Rows from expert 30 of block 11, named by matrix and row number. Rows with one number belong to one neuron. Each number is 128 + 24 x the weight over its row's rms, rounded and kept within 0 to 255. All counts start at 0. Numbers have three digits each.
# up: expert up (model.blocks.11.mlp.up, 32x192x192), inputs 0-191
# down: expert down (model.blocks.11.mlp.down, 32x192x192, transposed), outputs 0-191
up.80:118090141124093129132154111156112100142141154125104124175138121135140108107161091110105156145114145129130119136092117131114144117127128126171115123129141102157065118133097131146161164115156119114152118120138119137111137108145117129123076155136133112122096149130162093107102099133133109133108084113138177118149136173160150133179153146112153173108157130156118129144122106135118149129137082118155149140157114157109124109045119154093127118169131111137130116136116146138137133134120124107126109129146072095222126115084129135131178121093097142119113127107123131183119077157163115138
down.80:130151126099121118148105143125128118144129103105140164080100145133126163140136142138136112111107146150125104123168132094121114137143165140092125104150116113140148174113139125102105084144112136140142137152078111131096140145108119149110174122116105149137119135127112076118095148113160075163156133153109126146117107102086115132094101150156145084157143103133147114147131119114170105134112178144108112169131095091143142141153142137130125147101154119110116132118125089102127133141146163132132146115136144117000116137150159152157107120117141163125134118141137133101146210138100130125
up.81:137131146078107102124148156127145161135146145171097133159129098121126083106079158136116140128118130133111134128092106095132085156155095187144131147132112151119160115181140130105112136135136105138163189126129135113145121107123156134130155140109165124127141172117078171138150136105171171157115124149146114129107148106161148151088125089154139135133123123146090122086137155154106118071089108100124125109124145159094115111117097143099140125105147141133111121127122157172120111132134097125111087150150132060133121078118176097094104117100174133111110142140125148105142140131126106135
down.81:108135185152133110133085120118104146116129082121112134134127121131137167144105108116117134113133141098161153101103082111131118115116070173160135088140140142151108120128129109145132146120132119107160109066133129071122100139148112130192081078129153157146123119109120179141120138144124139129138124134121130118132106092119159115129102177108110131083119075155159132172076132113133155154110135148089143115152111138129139162125149089092092102144141090126135160123149094089137159130163171120133146134119088140159164142149130121132148115109116179132143129115147144131131131127162125179
up.82:099118121106106142094184107105180084104144127127105159134179119150147167136113136138165124114125141143154066130131118119137112178101133079128137112106137157135108073150110108159111132153164136153111113188114112162106145083152123104119146139109159169149104145093142092107134140152130112122148131101135123102152115143158161155144077149116142113107158135125153167138110148146119114117092135128125183120116125104075114135118159111116096097063112147128169134110137123133101126148145151126128086140148092127135127124080145144118143101147138097145129126129142101148119105161157105134
down.82:141113146149176105154079135128098136131108152096126146100110114111150096131080156103104096116165097161098119132129123105146165038141114160154112114091126122148127178075129161102128135134092185132125180112118108114172135119129136162162138112129103115130187120165168159147110119095154153136121129157114099148107155125078128117098171103143120165106103123135120112151156133090139104118115106143147102135105134160157129146110105146116147153126117143143118106128159128103129152095093105129136172131122148110138107107131138122128092134135128142102162134141134143110141176117129101124
up.83:150134125105124138104174098162175099105135156144167120144121150125111153106132135133154139149131084116129161166073094136201118135088120146122136126127094117127107126144082135141102132150141138136162081140164116104142118107101171125156168098121120159143078154168166160132113098073103101125114127087129142135118115122161145136126130107171124144107150135116156101151150107108147139137146094126126125072170118115084095187102114125144114153142111107109148151101125134150090130127124116143103116133070116137136135163141153141111119125133137129117128135129162109139136057127148121117
down.83:060130129141089127145098138111087128109132116125118130083153175102118137158139119114062112116120118151089079132136136116099143083150132093123151124131133133140135107112156121121123104092098121140102189153152159169103145133166092134138115141090131120081137090088110132140146137150140132160134128119134133121122080120100180107120168134123152112152137166170137143141142152158113112146099151083131149187113111133170136109118135150150136131096129128129140103174145122131166133126114134088146135098150154143104103134148120111139133104137127120142145134147072121152088197137129131111
up.84:150156087183122113086110159127123116120128141108130130141108134127124184150120170114119110125189077134173140063142078085149140122110159133177138090153119106138118147106119156092125149101145083138143114141098145122167136106139117141090130139162144129149144138152117132122168137163113122131097104149109160144153131100122120087094103124109135163124145126141115122122155110124147087137132140132062097110157112111127116116164116153131156141060090113130134114137104113144170128135147145126125100133130128102123129112080106114170119097142145135164133131133154112118164185108120121140
down.84:127103109123197098137119133135130102134165132147152127111109114081177125151124124103128119122111121142088146153097101156100138103139072147096152128129129114155150105190115138161156162103161158135172117146117157111106110120113130096121127117111160110123132127112141152162102162124089147140115135156118106152172086135111139182120148093111130144073140111166099157141105147156108128130121148145120106080146148122156132114140134126148161048134108135157126128149145131123133131124105075145124134158132117133169118085116079142122100126110145086087121145129122130146131078160137129137
up.85:112082139129124113133113134145116102133125133141124125133086099114178105139156096135204112163175155132147151149115133157120144134087146117142147119111134164135122129114139160082126082106132125077130112136148117133108103137157113124108119143141128113140128127107108143090060184092153103107095143160128117131158138148152128120186128138140094128101101117124132111147071094089126142171116154150121153108161136108123124156078156136140152078107134141131116134106147123132152133147153170102150117100151076132145132144114146168115155150125086152153134110153136126094117134161150079113
down.85:117126119137133116130152146138138199160157153154105124161102134106151166139113109131081124151130100135091105139114142107121129085157115151086129114102111066138150152142139132120128116167128158168196130134109148118122117102117126139128135165108133106137118155124152103131142109156145127151166156114103163138084107136143121118097107125083115142137117145180085111100143166151119151109128121124163127139131107114129091109145101105098125163152098099138187155118086129148134087118138098124109146142130134118101164101116122134175076109136148087087091144063152136135141147134145128131
up.86:111110114122079095097118095128120129169126141204124162106155137204110123124083091168145104145139157140164138149110135115143175158130104136142141108122115130122164138143134125144158178147122151107146081127160138105148125132119184125153121112140106157097109082143094112167131133124103130112112101127120145151125105142115110148101130096145115096086125102133119109109107125102112139151106099141108143097133181112109097150159154103164133110161131129109125081157145129084100132158122163132065127157093122131142151151119139151124125122120163145113112097114164164130131116143136155136
down.86:155161140117137152116136107155125139122112077146111135128116094088149147093131135125122143085094137141135114123121126148147088138137146142136102160124137117135139115107138171128096121146137116128092112103158147099130085147138062116132119131083115146131114134139137135062130119134139144119122113159129150128163110107151170192133110147132134185081112141167097147160138129132141101090134109137102174155132100180175126155113118126080165125116126131137130117091132140137103164097075114103131186111156118121061152146152122105151156117135146124110175110128110101112154133127120121163
up.87:147151144160132133169143096124103139110086096162139093128117115109053145123103168119075153140144164113171073111144157096123143119138168087119114154116154151111121165137065099111122113107134118103102166145111123156154138110144143151101112134115139133113114110135112118122135103149118132135148132175164108116143143136145135162160144148146113171118095130072122111131144121099138112112132131168109120155175115110127116162130109133110148154098142120116067142119124129135110138105125114109143133097126124148134109169162119127137139139152147153119141142141090106123131027153148137148
down.87:152095142087148134101153144111095083157135129135120166099133133152135136143165058139121123185131155113114142126164143146122086157108142127161122110120107116129142096158127181167157117100151130126139114116133097156109113174128097094102111152113126127150112136155154140111125139134179121122097090091110129144149090147116142084173101104107138139158114106132159172125137120121157119058156122117148162104130096101106119129096129132124081120106130147119168130162115109113158104138098159107124110123099096130159170141094135126124119133157140135114125152114149106131165182088118141137
up.88:151121139145132158139141082145141138138136151131112158105129150138122114078125122133092096161110120169110132166119122147121125118074147138138099182097085117131120157116119143189145116145110080101152158133133140139140127111139101088116095141129165117111141108074129150167129133137138122127122161158137173126156097110102125147108146139167085105128129086150128127155133115094141162132118121109161116137155093118125109181104098122109122120081170138114141131107086130112111149174117137126131114140096131131098135156152162139127175176084095181100135089143153125107094079122138131118
down.88:108145128122075108119141141099114119163094103157160106084121080094132137175106140126115137113154139100149118117106102147152122139124156106111119084136146148158097140149115140065153131093147140139082134124115120142113131133157125138119143136130137122111082143143147099110089107143162107172143116103118144140066153108142151098156128130132145172137138152145155128109140156135153119096094167121113136149143140150129136099111135104118114128142112117129121128162169111175133124103099166089159111117164099141177091123100127124184127066167162115134144158077116123139167167138139133138
up.89:111158142089131159113134121108115148117165182100138136136121143155148106165161113140141140134101144126140094091099108129129123109102157146095130134128130109128140163148128123116157110092187128140132147138101081127168149102131164139131100138126099137163160112135129167138110112140109096113128156111104140135135108118100145134117123108084146100127108137123131188115064122084123141152098152123119144161092073163140117110152128135099110167172104154107118162132112171070157109136136152132164144130113126080110080133140089105122165132131133132136105115095143130088150194136147111112
down.89:116145076099184113165151200108119089117144100117112120089156126133186121137138160123123053156145155160115157159100145129132152139138155103128140100107143146139141082124128146127104139116110089079153136151169131116119109147171150102129165098179170130092137143145126105133125131145132148146123109117159121125136167108139123138105086104152151154145148162138089099128150132151101107137116111120151133137126168127120147119101095126160166097125120131124125092107105107159137110154118132105122116122139135134135106094083104135083107108101082105089123151137161154135123113123148130104
up.90:100116121109113137152118087130105136119086118153166142127122165146098131150119126150150148129167128101130134100136103126131162122136116126156122174146135156143113160152127120137060124082137167063102123127140122168123114141126120122156106124102127121146113144108135132139120126163104105126152124123144121130106114044134132117149149162102115128113132067132134124133094151154119159148122118163161107184125095117142092127057123109145131144099161139115107148176121121111097107121188198089126136151130124123113121174145184127105145132090120124107117150108132097127116121129142146159
down.90:167100153123135130110149145127138153139167107107107125125110067097172144123140137072133124140084130134115152121123132116116084109092199150121086094102146042092158125119147130126154123130111096148126141112122131086129124174106117151093125141131138170163141137113108132099087119100141167141105149136119124109124112179121160114160148111173138121121143139142114162146118110124138114102120120090118164074122135142123158139143117138123145110138115120143136129103125106165187141153102080116141116132161114123116157107119084146107106106181128164122141120121139162140129154164150123139
up.91:145125142124159119105202144095172097150160138157118124108104141137107114193141070119159127118106114121153138155118112154155118164099130121154138135119092098117127120143108131150156149172144130169118098130126124134129127109121124174097148080154126081123180118103118110120104149091118092106121128139070138114135135107149135125114168103138105130143104144100089108132164138086162108105117123095136129077109108129099134117135132116096142118154137170125122120141136118127078152141088146109135153140129141124181163147120164146154150147088147100120109136166117140181144113144157099108
down.91:102120117133102139137079100167131159104108110118123133164191122127128116124119141157080124109201136134092131115130118120142118094188102135091146099120108146135108156154120141127103164117124158094114113149137107142119124122107113079172131159138145173115101134128130123161169126183144162104152151152149126170126115085132123143146113154130141121105092095159116110126127150143093127134131113131090118188152118111172105124091125119114117146082147090117133156124150156110129142118136104142085165118145125139080096138126134064162117138111119158144154089152112123129114131125103144146
up.92:129126131138106105085150135136081149098103143122153088107116128104084114151129137150118091169146125134153132125135115110162136121129140169127123178081121175151154140109143149129086136128145101120155163145086103126085111174135151067143147126110134130124093117097126137144112127177139085185133154141139115130114121156105117185195115140126108158123171123110128103128106133133139116131122070110156133177090135123143138083134153121174130129118151115104144138156131140099103135101146141069124134127123102133159094160131146093124143121120133110124153128119103115124099094111167159140
down.92:124121116110150119130089115155176150132131120113131168120154096105153099110102113109145154106130103146125122126130149139102077143130130103129086127157134118114130104134094142111131091130146104107139130103162143101193151150119105206140078135124071122128131118149138137105152080128141129113095125104164146119125178098134158117100146124140126093133076121109131148131128075155174136112136165116127144119173103162124101168142122113114097143118131119116111151116140137151167143146151097172123109138125113107122162088110095158134100171151142191137135126122140110108120141189123115143
up.93:149132087110121196082126176133128134128148102140079140139121138143168136106128139149121133147119137173130173139156111135113131140130135130124102176139113102114129128110107143091113136107132135090099143159114104105136118108090112167162091124096164110118162128158135186096176099136108071170139135098124168153157110103192127105109129171129097143153138122115103103119134159123078111141137115138097184123156094119077109125129117138137102113149114110161151084120127105120154129120143119122108129147150125138075178123134094147126110120164109139125140124120126099125146119122153135147
down.93:079144143140129095131119110133104174124128103108148131133119116125131125105112150105153139160161126124097101109127126087144124112136130108137136091122150118134120135131145118138144164103118148149136150084147167146141155125200124119111151109170117135153111159109130118189078125088094183085073127138104073145092122144140141167104141095134104104102145139166160105126112131153117145151121156116128066109119107167141124115134142155145142152128140097112119115135125124131125166149078143136127082158101129092182128159141153101134138102107141107117142136140119184120128134153099168084
up.94:077118173161150155165125089129107142096078134120102159152139114110148137115137131116141094155179159115131102127147168112152153160160099082120128140109105151127103149114102147102153189131110108094100151123149132125112135126128125142150107126137100136115123134099113095111119115131141124136127150121118118135112094154076099139111099133142092104123099161111159143182141140101077154141134154162121104107142162156164123148166110167133142086114112120095090138083158125134104085140100172105148153147156183124156113100128161110134093129122145141123152113145112083102148125112135147132
down.94:129134100160128096117118137136122156157129110146111107088110151136103128149121129113130174156092106102135134128183070090088132127160121132112155164100127147121166128136114121130135098142107162144124111085162155124110148124138133068116155134162110142139105099152139156138122117126102122148102122138115148149167162167122123136142108118103180162120101148131127140114128163138150134117131096167104159143174099090134116137115163079135070112079108082130186103131116098153153115125122133124139144109113113149126102134176137117156123123161159117101146113096083131156150143087156113089
up.95:142131114120126148125119143071125128136140149162120083118155157167124151159123145090129148140131151190115126119106090152165138159093161155142112154157143099159159140150169143090140139079157107128146107132102113102129136107139123127096123062110103182156158117130151140096137163145150091150107110117113139126123131131131173129122116112129144150125129141128118135133125129091101174110137125137108092114105084142128125079146144122126137075145110117072130115109128108116142146125084114102119074187135119165178127136096134150126145091146123077106138120135150140154130145111133111082
down.95:138076136108141154132147122152125123110141138131092120104135138115145120072091157163143106124119101160105131133116164125124072132140098125088149064187146114152130130178066145168121122125104133149167146107121135125127107130147138116168120125111150105123134105130115155176101118175124150097134120148105118126127120148125108136105115102085158124179135124136127105117109117160137125141133142058097105138111130136119128133144132167096106142140134170189134141123087154142119164141122110145117174109178105164104099107112147130146091121072166114112143140126120134142120116111102129167
up.96:154118129094110174139138126127101096140163109106119123152139070134154124132158127118140122130129125147101133123115125126153079096115131123111111122157097162155142091133154144178127095095151117114152136133143124114144192093109172132105146134126136121162121156159175129104120147163163154143124105145172127118140183104108137128152111147091089137163158136111134169092133107097097165114121122147090118148080095077120109094149121134121142122134121163096114096165138141166137128168104148102101115141121114141114123086156095148146098133091134121101146126132081143122120157126160183116
down.96:120148146110148125133139175076162134108140113105122115143154154127169123119113096087164140134111123121132153131085120125139122140149114155117153112114138084140103114087128110132110133124124097143095088114147137106156075120156119149181152106151135101080185181103107152162149123113107104111132149133105138132141098135167211140109120130080123124107181104085146116126135148158154133091113123152101126125140165136119161130148138141085128085135113109168143157112097144104093103122170096131118122105152142114166154098101122083137120123126107151128157134109151128137117130137162131151
up.97:128096131100129128110149158149140091084130125126115173109128120150152129176153133173109103145119088132154127122125139132135130129134069107106126095133147154148102165129171150120117140173134103102139101126131149125156135108088194140133143120145159097157126095113145140121102117119083113150130137118115129137115116115100151100140103100142107119084103191131132160135081163112124110113156129113120168092138092113123100125164154091125107094128121129137117127137155149143132113141100186120144143157133137136130097164136175153115158085088115115183114093080128114126141093170136170133
down.97:178149089129102139122120129111140160174124136168140142129111166115125091136102123125119085119154136125125145125116130116111138089107149155103170143154082155148166124099104159106123091096131138100153149127124122112098137147116114123121112143190099148109134186168139121113119148152109165152118138120111126153143112122141144148125122140119121116131142101116078130112136144146126099096123122142170137126173114180158130132127137107155114115132081137112149099121127087181170171062122066141086158073097098113118131147131087120132116168114149118131126150134098132149149139096156108104
up.98:133162169119114092109180130139144109159109124121123144183096154130165113124122111115108134134145142130154181127098109124108069116110181152107156146096142127122151158131134117145150148111180121098115110125110174124154134123153115135119093123114120138110150106155116139129092127100144121111126114125066123178100086124121101151136119179166121117104099098122134143128155132092173103133115147097155180129115187141128109136150160103122148113089184155106144076108127115150098160143151122114115163111122141090158129121125100117138119112155115117074119130143127158120136099126149127104
down.98:095091092127137167156080112128115122119139157128142114106151121126130153144105158139130143180144107140112069152114154110157095128136139123135103091120114159156138125145100145117114093088082131126140163106149103104124142152096110120138132115138142105133099181158125143135140100163104147129150085114165124100095140114151139153112105066118107139133124168178152103122118098125101153161133130145121091142111117108180131142099119108169113112139123102129126146130149091117139103112148142101134101166138062165072149145135158156135134147155104148145132135163144131151110137133119093190
up.99:133124139123124093126197081104093154133120171122111114138120144139096134134078121118148126171151106130151132154099141136111114120096118124155083133118120141136111146111080131136132120102153122096178121084117109104099150094100123128127123111088139182144124155129127092131109113166164128129143116124121137105132135119188163130165132118148128138132148130132139091114155118075147100138132088101126078145123114106107137106106126161090150145126199123125135127167144111131095129122142132090144122165133124114174172169100141110175156130115184128121164134120107135144132093125186130124
down.99:160162146068126113153083143130173121144135053139165169117087113134092138102150134114111113074117166140105135129149128112136111122188152122129134110125106102110180115123145129112128098132131135094092150126120141155144104146156100134135146150137108126116148093129141144125126134116175117124116116117152139154140133099133148147127140153130159128133134127118115124173128131150114132091075166111113120122129100115167094130110112091119108108103129140154113158142110119119160149153088124155127125120129107136053124118161189144116117169166107113098067154126148122146113166156089132162
up.100:130117136128107154121139137135122145131098064136113126175128142132082168136152161087110137165098136125134124150153154120110140126063156115148143133118067192158108141098104109116140133145109162108129162084112118108129117147103126129107083121110141183136102154167152131114101103127128130126150145172102104126109123165165180121170094110176132149093144118141142157116138150095131115096102175102132152128098083127064117132107122107117129132058127135120132145126110157100134149154154166112099132106093108118130124143121139118145140131134146134113116109134126126146127153130158153145
down.100:109110124111134138145125118117133090133147157118139153100104109104119127170112127128139166104115150106122095110139095071137110116140182186138095114112144100113130126070124146164127143065163088171114138128162121180126125118167107122146146139152147110161154109106168123135131150108154104120081106099170153159125101115065135114126168132118124113144146102142114132141109118122128121139125137121129114112155101140114132091162114108139111117177170156142143125139106082155128161107093075145135140175140146130126132110126142147154129144141132105115155187130155107067116109140108120126
up.101:135162110131104150138134095156129135116123165087134151142105141137102109168155139142123138139124146129120094122143177156105143126101118084135096135153118123127097196131159112150136108147127128129090114152080131133087161138136122147175120124100140104113111100141135139127159119139154113127101105128152134095112129079141162109084155121150075147111144118136157120131151119126156146115139148132149140105151059136179116127148157100089132123115138103155098146117144091164153172136130109080145151108137080150052138153132159122141143147155091150123128102128107121077083131131105142141
down.101:130097155122123128093148125146126156160141122144120097159132125114146137097091115116137146144109090080141139093098118160120139097118127174139126141085109121100143101126098124132153133108143137125153170121153070126161109127113137125093135147134168113121108153120174097133109110142111129133160116082086160135105098189104125161129107154180168140098138148139111136099124158123124128125141121133126109088122131155135129105102131085143116129180129128076201113142108112084121079128114143133130113134119117119193096098147139140126144111135146138147135158110160130155138094146198141117
up.102:147126145190130115169123128118121164140146166125124090114126142119138143087141137104161159162134117152119157094109106134137154109137152166111136098157084119131128102120160158109119080068118155141106119117142146113117104122126133150138126144178131096151107099119166135124123131089148131139132127130112105164129120104132108143145125078183145117190127128118094128078159146140159103114124133117074085159150103153144073114128121149145129139115108093089118146122148093133099126120120103079165116115125171161140148141109130112153142157098133103133145114169073164139149149103121111117
down.102:114113106138117136127106177121133155109138130137111137140145105142153112118146138158134120129135110111135141139118133100124096152137084137158127152170128164102133104167134116122115141157130089124166120138105156162134121122123104132097112153078123165104130116099088096143147127150053139118132132124135090073141127145142139096109167148119125124094138144190122079129085137145145183126144126132125153106129176088151128116131120122117102121177053167149155111141156164110147094171130105157086094120129115119146161090148129154156089097109138148136130128125134136134138067127126113149
up.103:187150133090133114120116199127094134148119118098131161139101126119126093151156140143104113106092099138109117130126161160127104141154103138103103094134154083098114143122104144101130177109100126105136155091142143129149160124101151112109132118114132112130122144128136117135109120152124117138128161127207130111154108158131119144166147106159114128098104145148205134116108111156161140133141146159132131123107105135181131113154171097130108120115181107114098135141111153148137171101093131127126155101119100140174106163080136096147124110099107122136104115069149160102145121134096133135
down.103:097132143148141100151130081135151086137180159146119118121118118150088131128149140130153129165138132115133081159117169117125131113123152066132167162122101144126106148091077119139127107098166123137140104159147116135130113138145121131138124092148118144092098128107108141128105165138131127111124129151109144120129137064121142148087134167138105103141148078078076147153138134124155113144155135124177115157143112131106140136120112143121169144131083149140154081102096093159102159125146131129121143122074109160095128169146069146105101177124170108125131152128122133136122127113175145146
up.104:144135127124109149110130173139178135108135112099094125150134110131110158159158091111117136116134107081112144137156104124123135130124140086124123132119155138116154117142096097118153127133143163133104123118127120137159142103132112132130136157066105096075112164102142132122150159091127066107137132106125147165157123101147141110128094160138137096099131125091116199133137104099114136171179122101119123131125151158086131151105161136125195094128142134095153079119132124124057155139110127123176149154130156156129149174115121166138132116140114099121129108149104112119149104160168098125
down.104:106116130141139135154126133130097138113080140147119136104152130107117102090111142138111162163118131142106103141084144112116178143136115145160159111134131124135104175129126160116123147134104106118102155098143149104122104061123158110170137109164143159155115181156139093161193115163157174132102120168121121110117131155102113127097127101129141152141113128183148108137117151118143104140091127101125129103118133102154124108123117117159074140125151090141155101102097094141184082109115143124077171145127149122113092110119113094132112131129122111136104114193121131142103145112095141154
up.105:084115147172118112172133149128083121142101107130091090164125065131196116122127099116144109105147154120136137120097144076108146121135128157145138131121097160134087104140140117125131111116146113134159141100113143092122113099146171113108098156097128072159101143102137116132135124160119158145144156113132062138135136152170175152095144158119103121153121129119120168140113147128102174141119133146104141117088134160143156131126160163136116130153093140140094169137111145152137100176123148113125112121145139111174116100106146138169115093090140136134128085152127115114141104104096150150
down.105:154154144120121152136128093157139124150140100169120165130138147151098111117137120109133133164107089102128145127152099129094123122121097170184120146123156117096159180121133149147105140141132111141140114139125078126120104133116137129151119123151114207107137084156096170151152149112129124118110161155139122157129111099067153135090103104103135151125106111084130072148070125088124138165140128146117130162198144128096096159130112113132149180117155119113135164121122104123137124136145123131120103131111124119096158129126164100106114125129107158075173126104136150100133107129130090122
up.106:114091138086141131089146138154107129127100146105090141137130150130114123090117141138091096144093159114150089126133131082127111138109122180076165179084150127108176108135107193096167130115100083135088149130138143086145152133088128135121117099133135145114113124112117162128147083171153095110123130100163157109190101135131127167130174121158108099137168138129177126121112116146131117127115133140090135155123151142149138090113133162127120134112130121109156162124149172125152122130144143087126148138115135138142091130131133117131093144142140064118111128089128102134147140130163155137
down.106:110154131149135153151120128119125126157165119126156097127147151136105134141096149129113140129127105153152159137092108114130074124140148018164153135146105159141106145105113074158116109100157144114153126120106134161152144131168140159159117104144131097081145120122148148155133114112105135141144147156117125107098138118110120181144073113165104122117084116079140174144153141084114144116176112172139146081150142147153149130112138121162116127110138119114131111108101118119132140125136102152105144130135132155156150113109066089090139126137121137095107121133129148097142081159124126115
up.107:126111165119155130201149116130100113138141117120140134120160150115125106120079103090144155151154112137134108113161149122134119159149152111139154141126143144087123134099069099121118095111075128145185101107143110181109110105094122098112128115101115129153126131159130101167177103143123144121106152115149128152117114119146149126163101178128117097155133138146150119106135126147136120123091172099148140130123117139161163073131112143124117105111140135185118117116085125084160145130159143108147117104157093117096142137120136086100127121170140144114120078124137155085133186093125136150
down.107:133129161081098120120133143113115105127145111120091120124125096195160148121131135138156103166149160101138131123147133144152080072158141171132097091115111143107135114141139171127166113157152088113111094126104130110184174114107148171125124162159153120111135120087135188111076152119084101118124105081083123117129121105142113144126125096123164159115103109112148133117132153134132157110133096147102126111094135118130122137114117128140128103146143140129145113142133129149102109134052143125118114137114113139169141159161165171111122123137110129151117165156147117119106085153172127151
up.108:149127113142154107107102122152108140118105164079094101113137136170177138125126122145130124102103111161132142127110083137157113114149158167113123123135163149114120139096134175104156131086187115132096136148157170088109126142155114116152159127092113097147134124115120130137136137103111121133138140111131115081175116129126130125068168094111111124148129132153155122122099152101121109155157108135077091130146078141148182139086163166137133171137142150127110132145130169113122128067089137146128109082140165136118093140151125151121116123148112156101082132115124139094134112171124159146
down.108:101109171173138155078140142144142155096113105147141097172150163085149109111107161118148114104128142128126129144110148119121120156073111093135106127154129143137134076148145099179136148157138083107198127132132098159167128118135155094150135122145157128116098108113109131192110134147104090101109155150144152089109119159131141153092125107145098165110080090134120168104120148098139101103092151100129124135169162092127142114123145112139139118132111130122125120127129097118102119160145134124138127130128127170160129097136098131130142116127146089052122121147133106146157128140126157129
up.109:108123136150103142152080133141129128118156134141134062092113109091135149124147114143112130138098168101105136119131131126117093119169108169147088131129143123127102123126131118126171096145120166125124112133114125138146126123109119158181101131158130140099112130145152106112138102145106126153127135150123173128119062121106114128136148121086087113137104138111117114112148181097107191118144119088155164163173140116140114177124118128126137086122145106153108136110139134141122115153118136090145136123175127104146123154171116228102097117156157130132106142139169085137108088123142129161
down.109:126120102130122115124180138117099138118128091151103139133087129147145108170127141118113148147123123140155110119141093114130142155092165142163121116121151140125136101125140113146151166133111126130171116136147140101127139134109134095099078151126105132191134123103101152111099130155154118128118124102103070173120155146155145118106111125111191169137100159142141157130129107141181113165102154141168108165113089120132131131130139094120112190117103100079128132144124170088136116118108146175135140110119108083108127103128136071165107094123119145130154125139112112131139139105164164063
up.110:095142140139141107119117101124103133105140148123114131125124154131125116153160125196142098180120145105095123134140153131092100131117123145090147124114143133128135131142119141102109082116122124142107119152136125125109163116137094058082156149089131167154105143168144138133145114148161150135119171136109110132159116098147110118141152134152098131117131109149106116149144167140147076065085140083157108171120132180111123112120126150130174148125079123137139117128168129148101145135128152096116076150088123100136158133179105127115115154125159109116114082083149132144154131123089123174
down.110:161131138139126127137154141134153103161128126131155102102119137161120130123076112073123133119117154137175114164138079125135160110120117100139103125159132125133168122114136133113131150111115100127153118127130146130148073137123149169193103122172149111113118119109111132091131129145116137101140088119138151148102181153107137103109142125082139114103088145112094130088096106150153167167187123166146095083120119123144107121122104075109107113182133097093105139174141150144134139139138068153126157115134167155114128109119153112147134107124092124125113171165118099134132129115152163105
up.111:108107166111104134125149152140148071143120175131146146137150167137122144098108152141132085118154117177088108151082133155148124127080114133112117130154118073120150112107096157148177149104128132123166119158109074132155117099149126164124122095124092117096147153135131116181101131110124136135126157154119135125119121162138093153119180136137144140109087094091166118143158119111125137129133097110146136101154129093102121162113106134115181133106176129123129127066103153147102145121099134128150192124120090128129136150117140134124103136136121122113127112080165106133153110095158155118
down.111:091165144129190143135129135139118153114103102145130122107131095101143145162136108139097133129130128136104117067107119105161115091168139114117108120115100127184112173148124170121118074106134145096103122135144150141127186143133106117128108169159146097096089130145133119109153121185131118128154117124133132124108137104131149130147106091095145109135148165170109127136137126143103068140115148144109142195151119126203131076114154140145154143117135104095124105157146122096119161113139126111121126114149094152143080136140134095123122101104138093121146145141076167127119143142147133110
up.112:088130112153141148132161117107124125103133152092137157160128128096160154136150175137145118178150148146119129131144139135107148114101093110079146136137131109148100130096122159119190143118144128060150082146093112140151148134123139159102115135081085148139105126202134134096141153133103141140119121128110126160101085129124108164151105104169117124098139118173154150100133115159101125115123117158135125117162103148140158150113107116126139116110094112119131173081152163133144144110102155135177127074129094136149136149094137100080135103104129114128120135109132064122126138139098128113
down.112:130121101170130124131145166147148103150130129142157134111146143109133142151100128111110120136087136125153058131124139110150159112143112115106145137112130137124206143117115132139124116141142112159085109101169168120173142120141106151191158136166152045116136131130071162124130153151095133135153142107095145095179106131148157126108118103106125089123087124121097118157107139159139132115109108147102134102140149134085090112125152112159155143146137138136195122150139116113112120099126074130095085135108169112125131106127118113161132153110112110153117085136117114135135125156147118115
up.113:130145112166142145068146129108155129115133139166113100092131133095113130133147146162128133134128124121135160137114135135065107158118130147147136137161174152125133100134158153070132139096106133107083138111128127126147119114194112131124116134091166113150118098102138085156142135135084127114123106122123099120097145181104139122099145145136116105089126154095120100132132106123127121098146087149129080135115122162143143143115150135163093123100148173117159108103139101142112120153116138126146127143150110120200125124142097121120114108156107119187096132160205136106172162099099116142
down.113:157115068130131157174146117127114148158148162159149111151123152138130118136092090129129141101120128116108116112103126118142121102108087135110151126111119128127136157142113138153142134159137109157122090124122132136135146134093172136183140121128150108131097183119092157129086149130076119162135082195107134117116148120150112194119119124126115133182152088145144141152148147120132096128067140109132125143138152095132090144109135142148154150137093144175109113121129095126106130086140114089085130145178134153108146100127136115109129126083132128110150126098081146136118079106169114105
up.114:096104097134144175140142150115123087111134141127133098142138150162128115117115170124123136127149085140119113158152113092137102124099224104141179129112129089113166137149130163114146129143117087076125136116137154152112177120137173133094124130127122155139142167117138158157127166122106097118121148095175177114160114106096107157157118135107101097105147162140114119078145134148120176128146094107094138110114147126134095139153129158137111168120099112091134091114147097136109151135147103105108128172111111149140117120138109149097122142150126092152145108132111081136122166120137136113
down.114:131107133129117089126132126110139128142122172119182107084155094092142107148132121126147121125137127175058157113068131168116115105142114117126172119088130144162117114102139127147092139108129139138123143122129091158155114135103090152148141115144122102135163163100130132113119118152107181128135110124067069155105170139124157127108113100117164140089131092160153160121108121143109127144128100141129152116126118148160132128163131138134149102180105169121113094154129124159135132139120084114127143144170163145114116127054115111129125139150142120142131121135132173099144176137092099113
up.115:120148105113150085140102127141148164120088113176127159091138133140113124142118100101128130102093163172129149136102116160131173137139124145091141131128099111147152104117121118112117115136125127105145103205100129125116087136117079119161116119117096123122131150139137113138088108121127166141139132102133109162156107110140150073141138143122147182115130128126155119085110152114125098102134123125158169140112140106131132107103120111154143101091109154170120121190156135106191138087142137160077163128154129108111131153156126076118152146178129126180114099096147137126110159119125134103
down.115:109105145115083124140154112108119074130135088112101148165096109091159128126157156160138139155191113114117161106105151130135101076145148128105100107174072144141114159136168115121110136127167111163143131184106099120108111150090138107118143184120139117159121099121167177146127095133127149090112130126113105149133150129127154129104171103155109051106104112166128130128143141124123112099133091119143153124113157172164146106172095147114107135152125090145137156123148144117119144108126131119124111110147120091144127091129149159112135145115116125108110151131107116138126114156156167126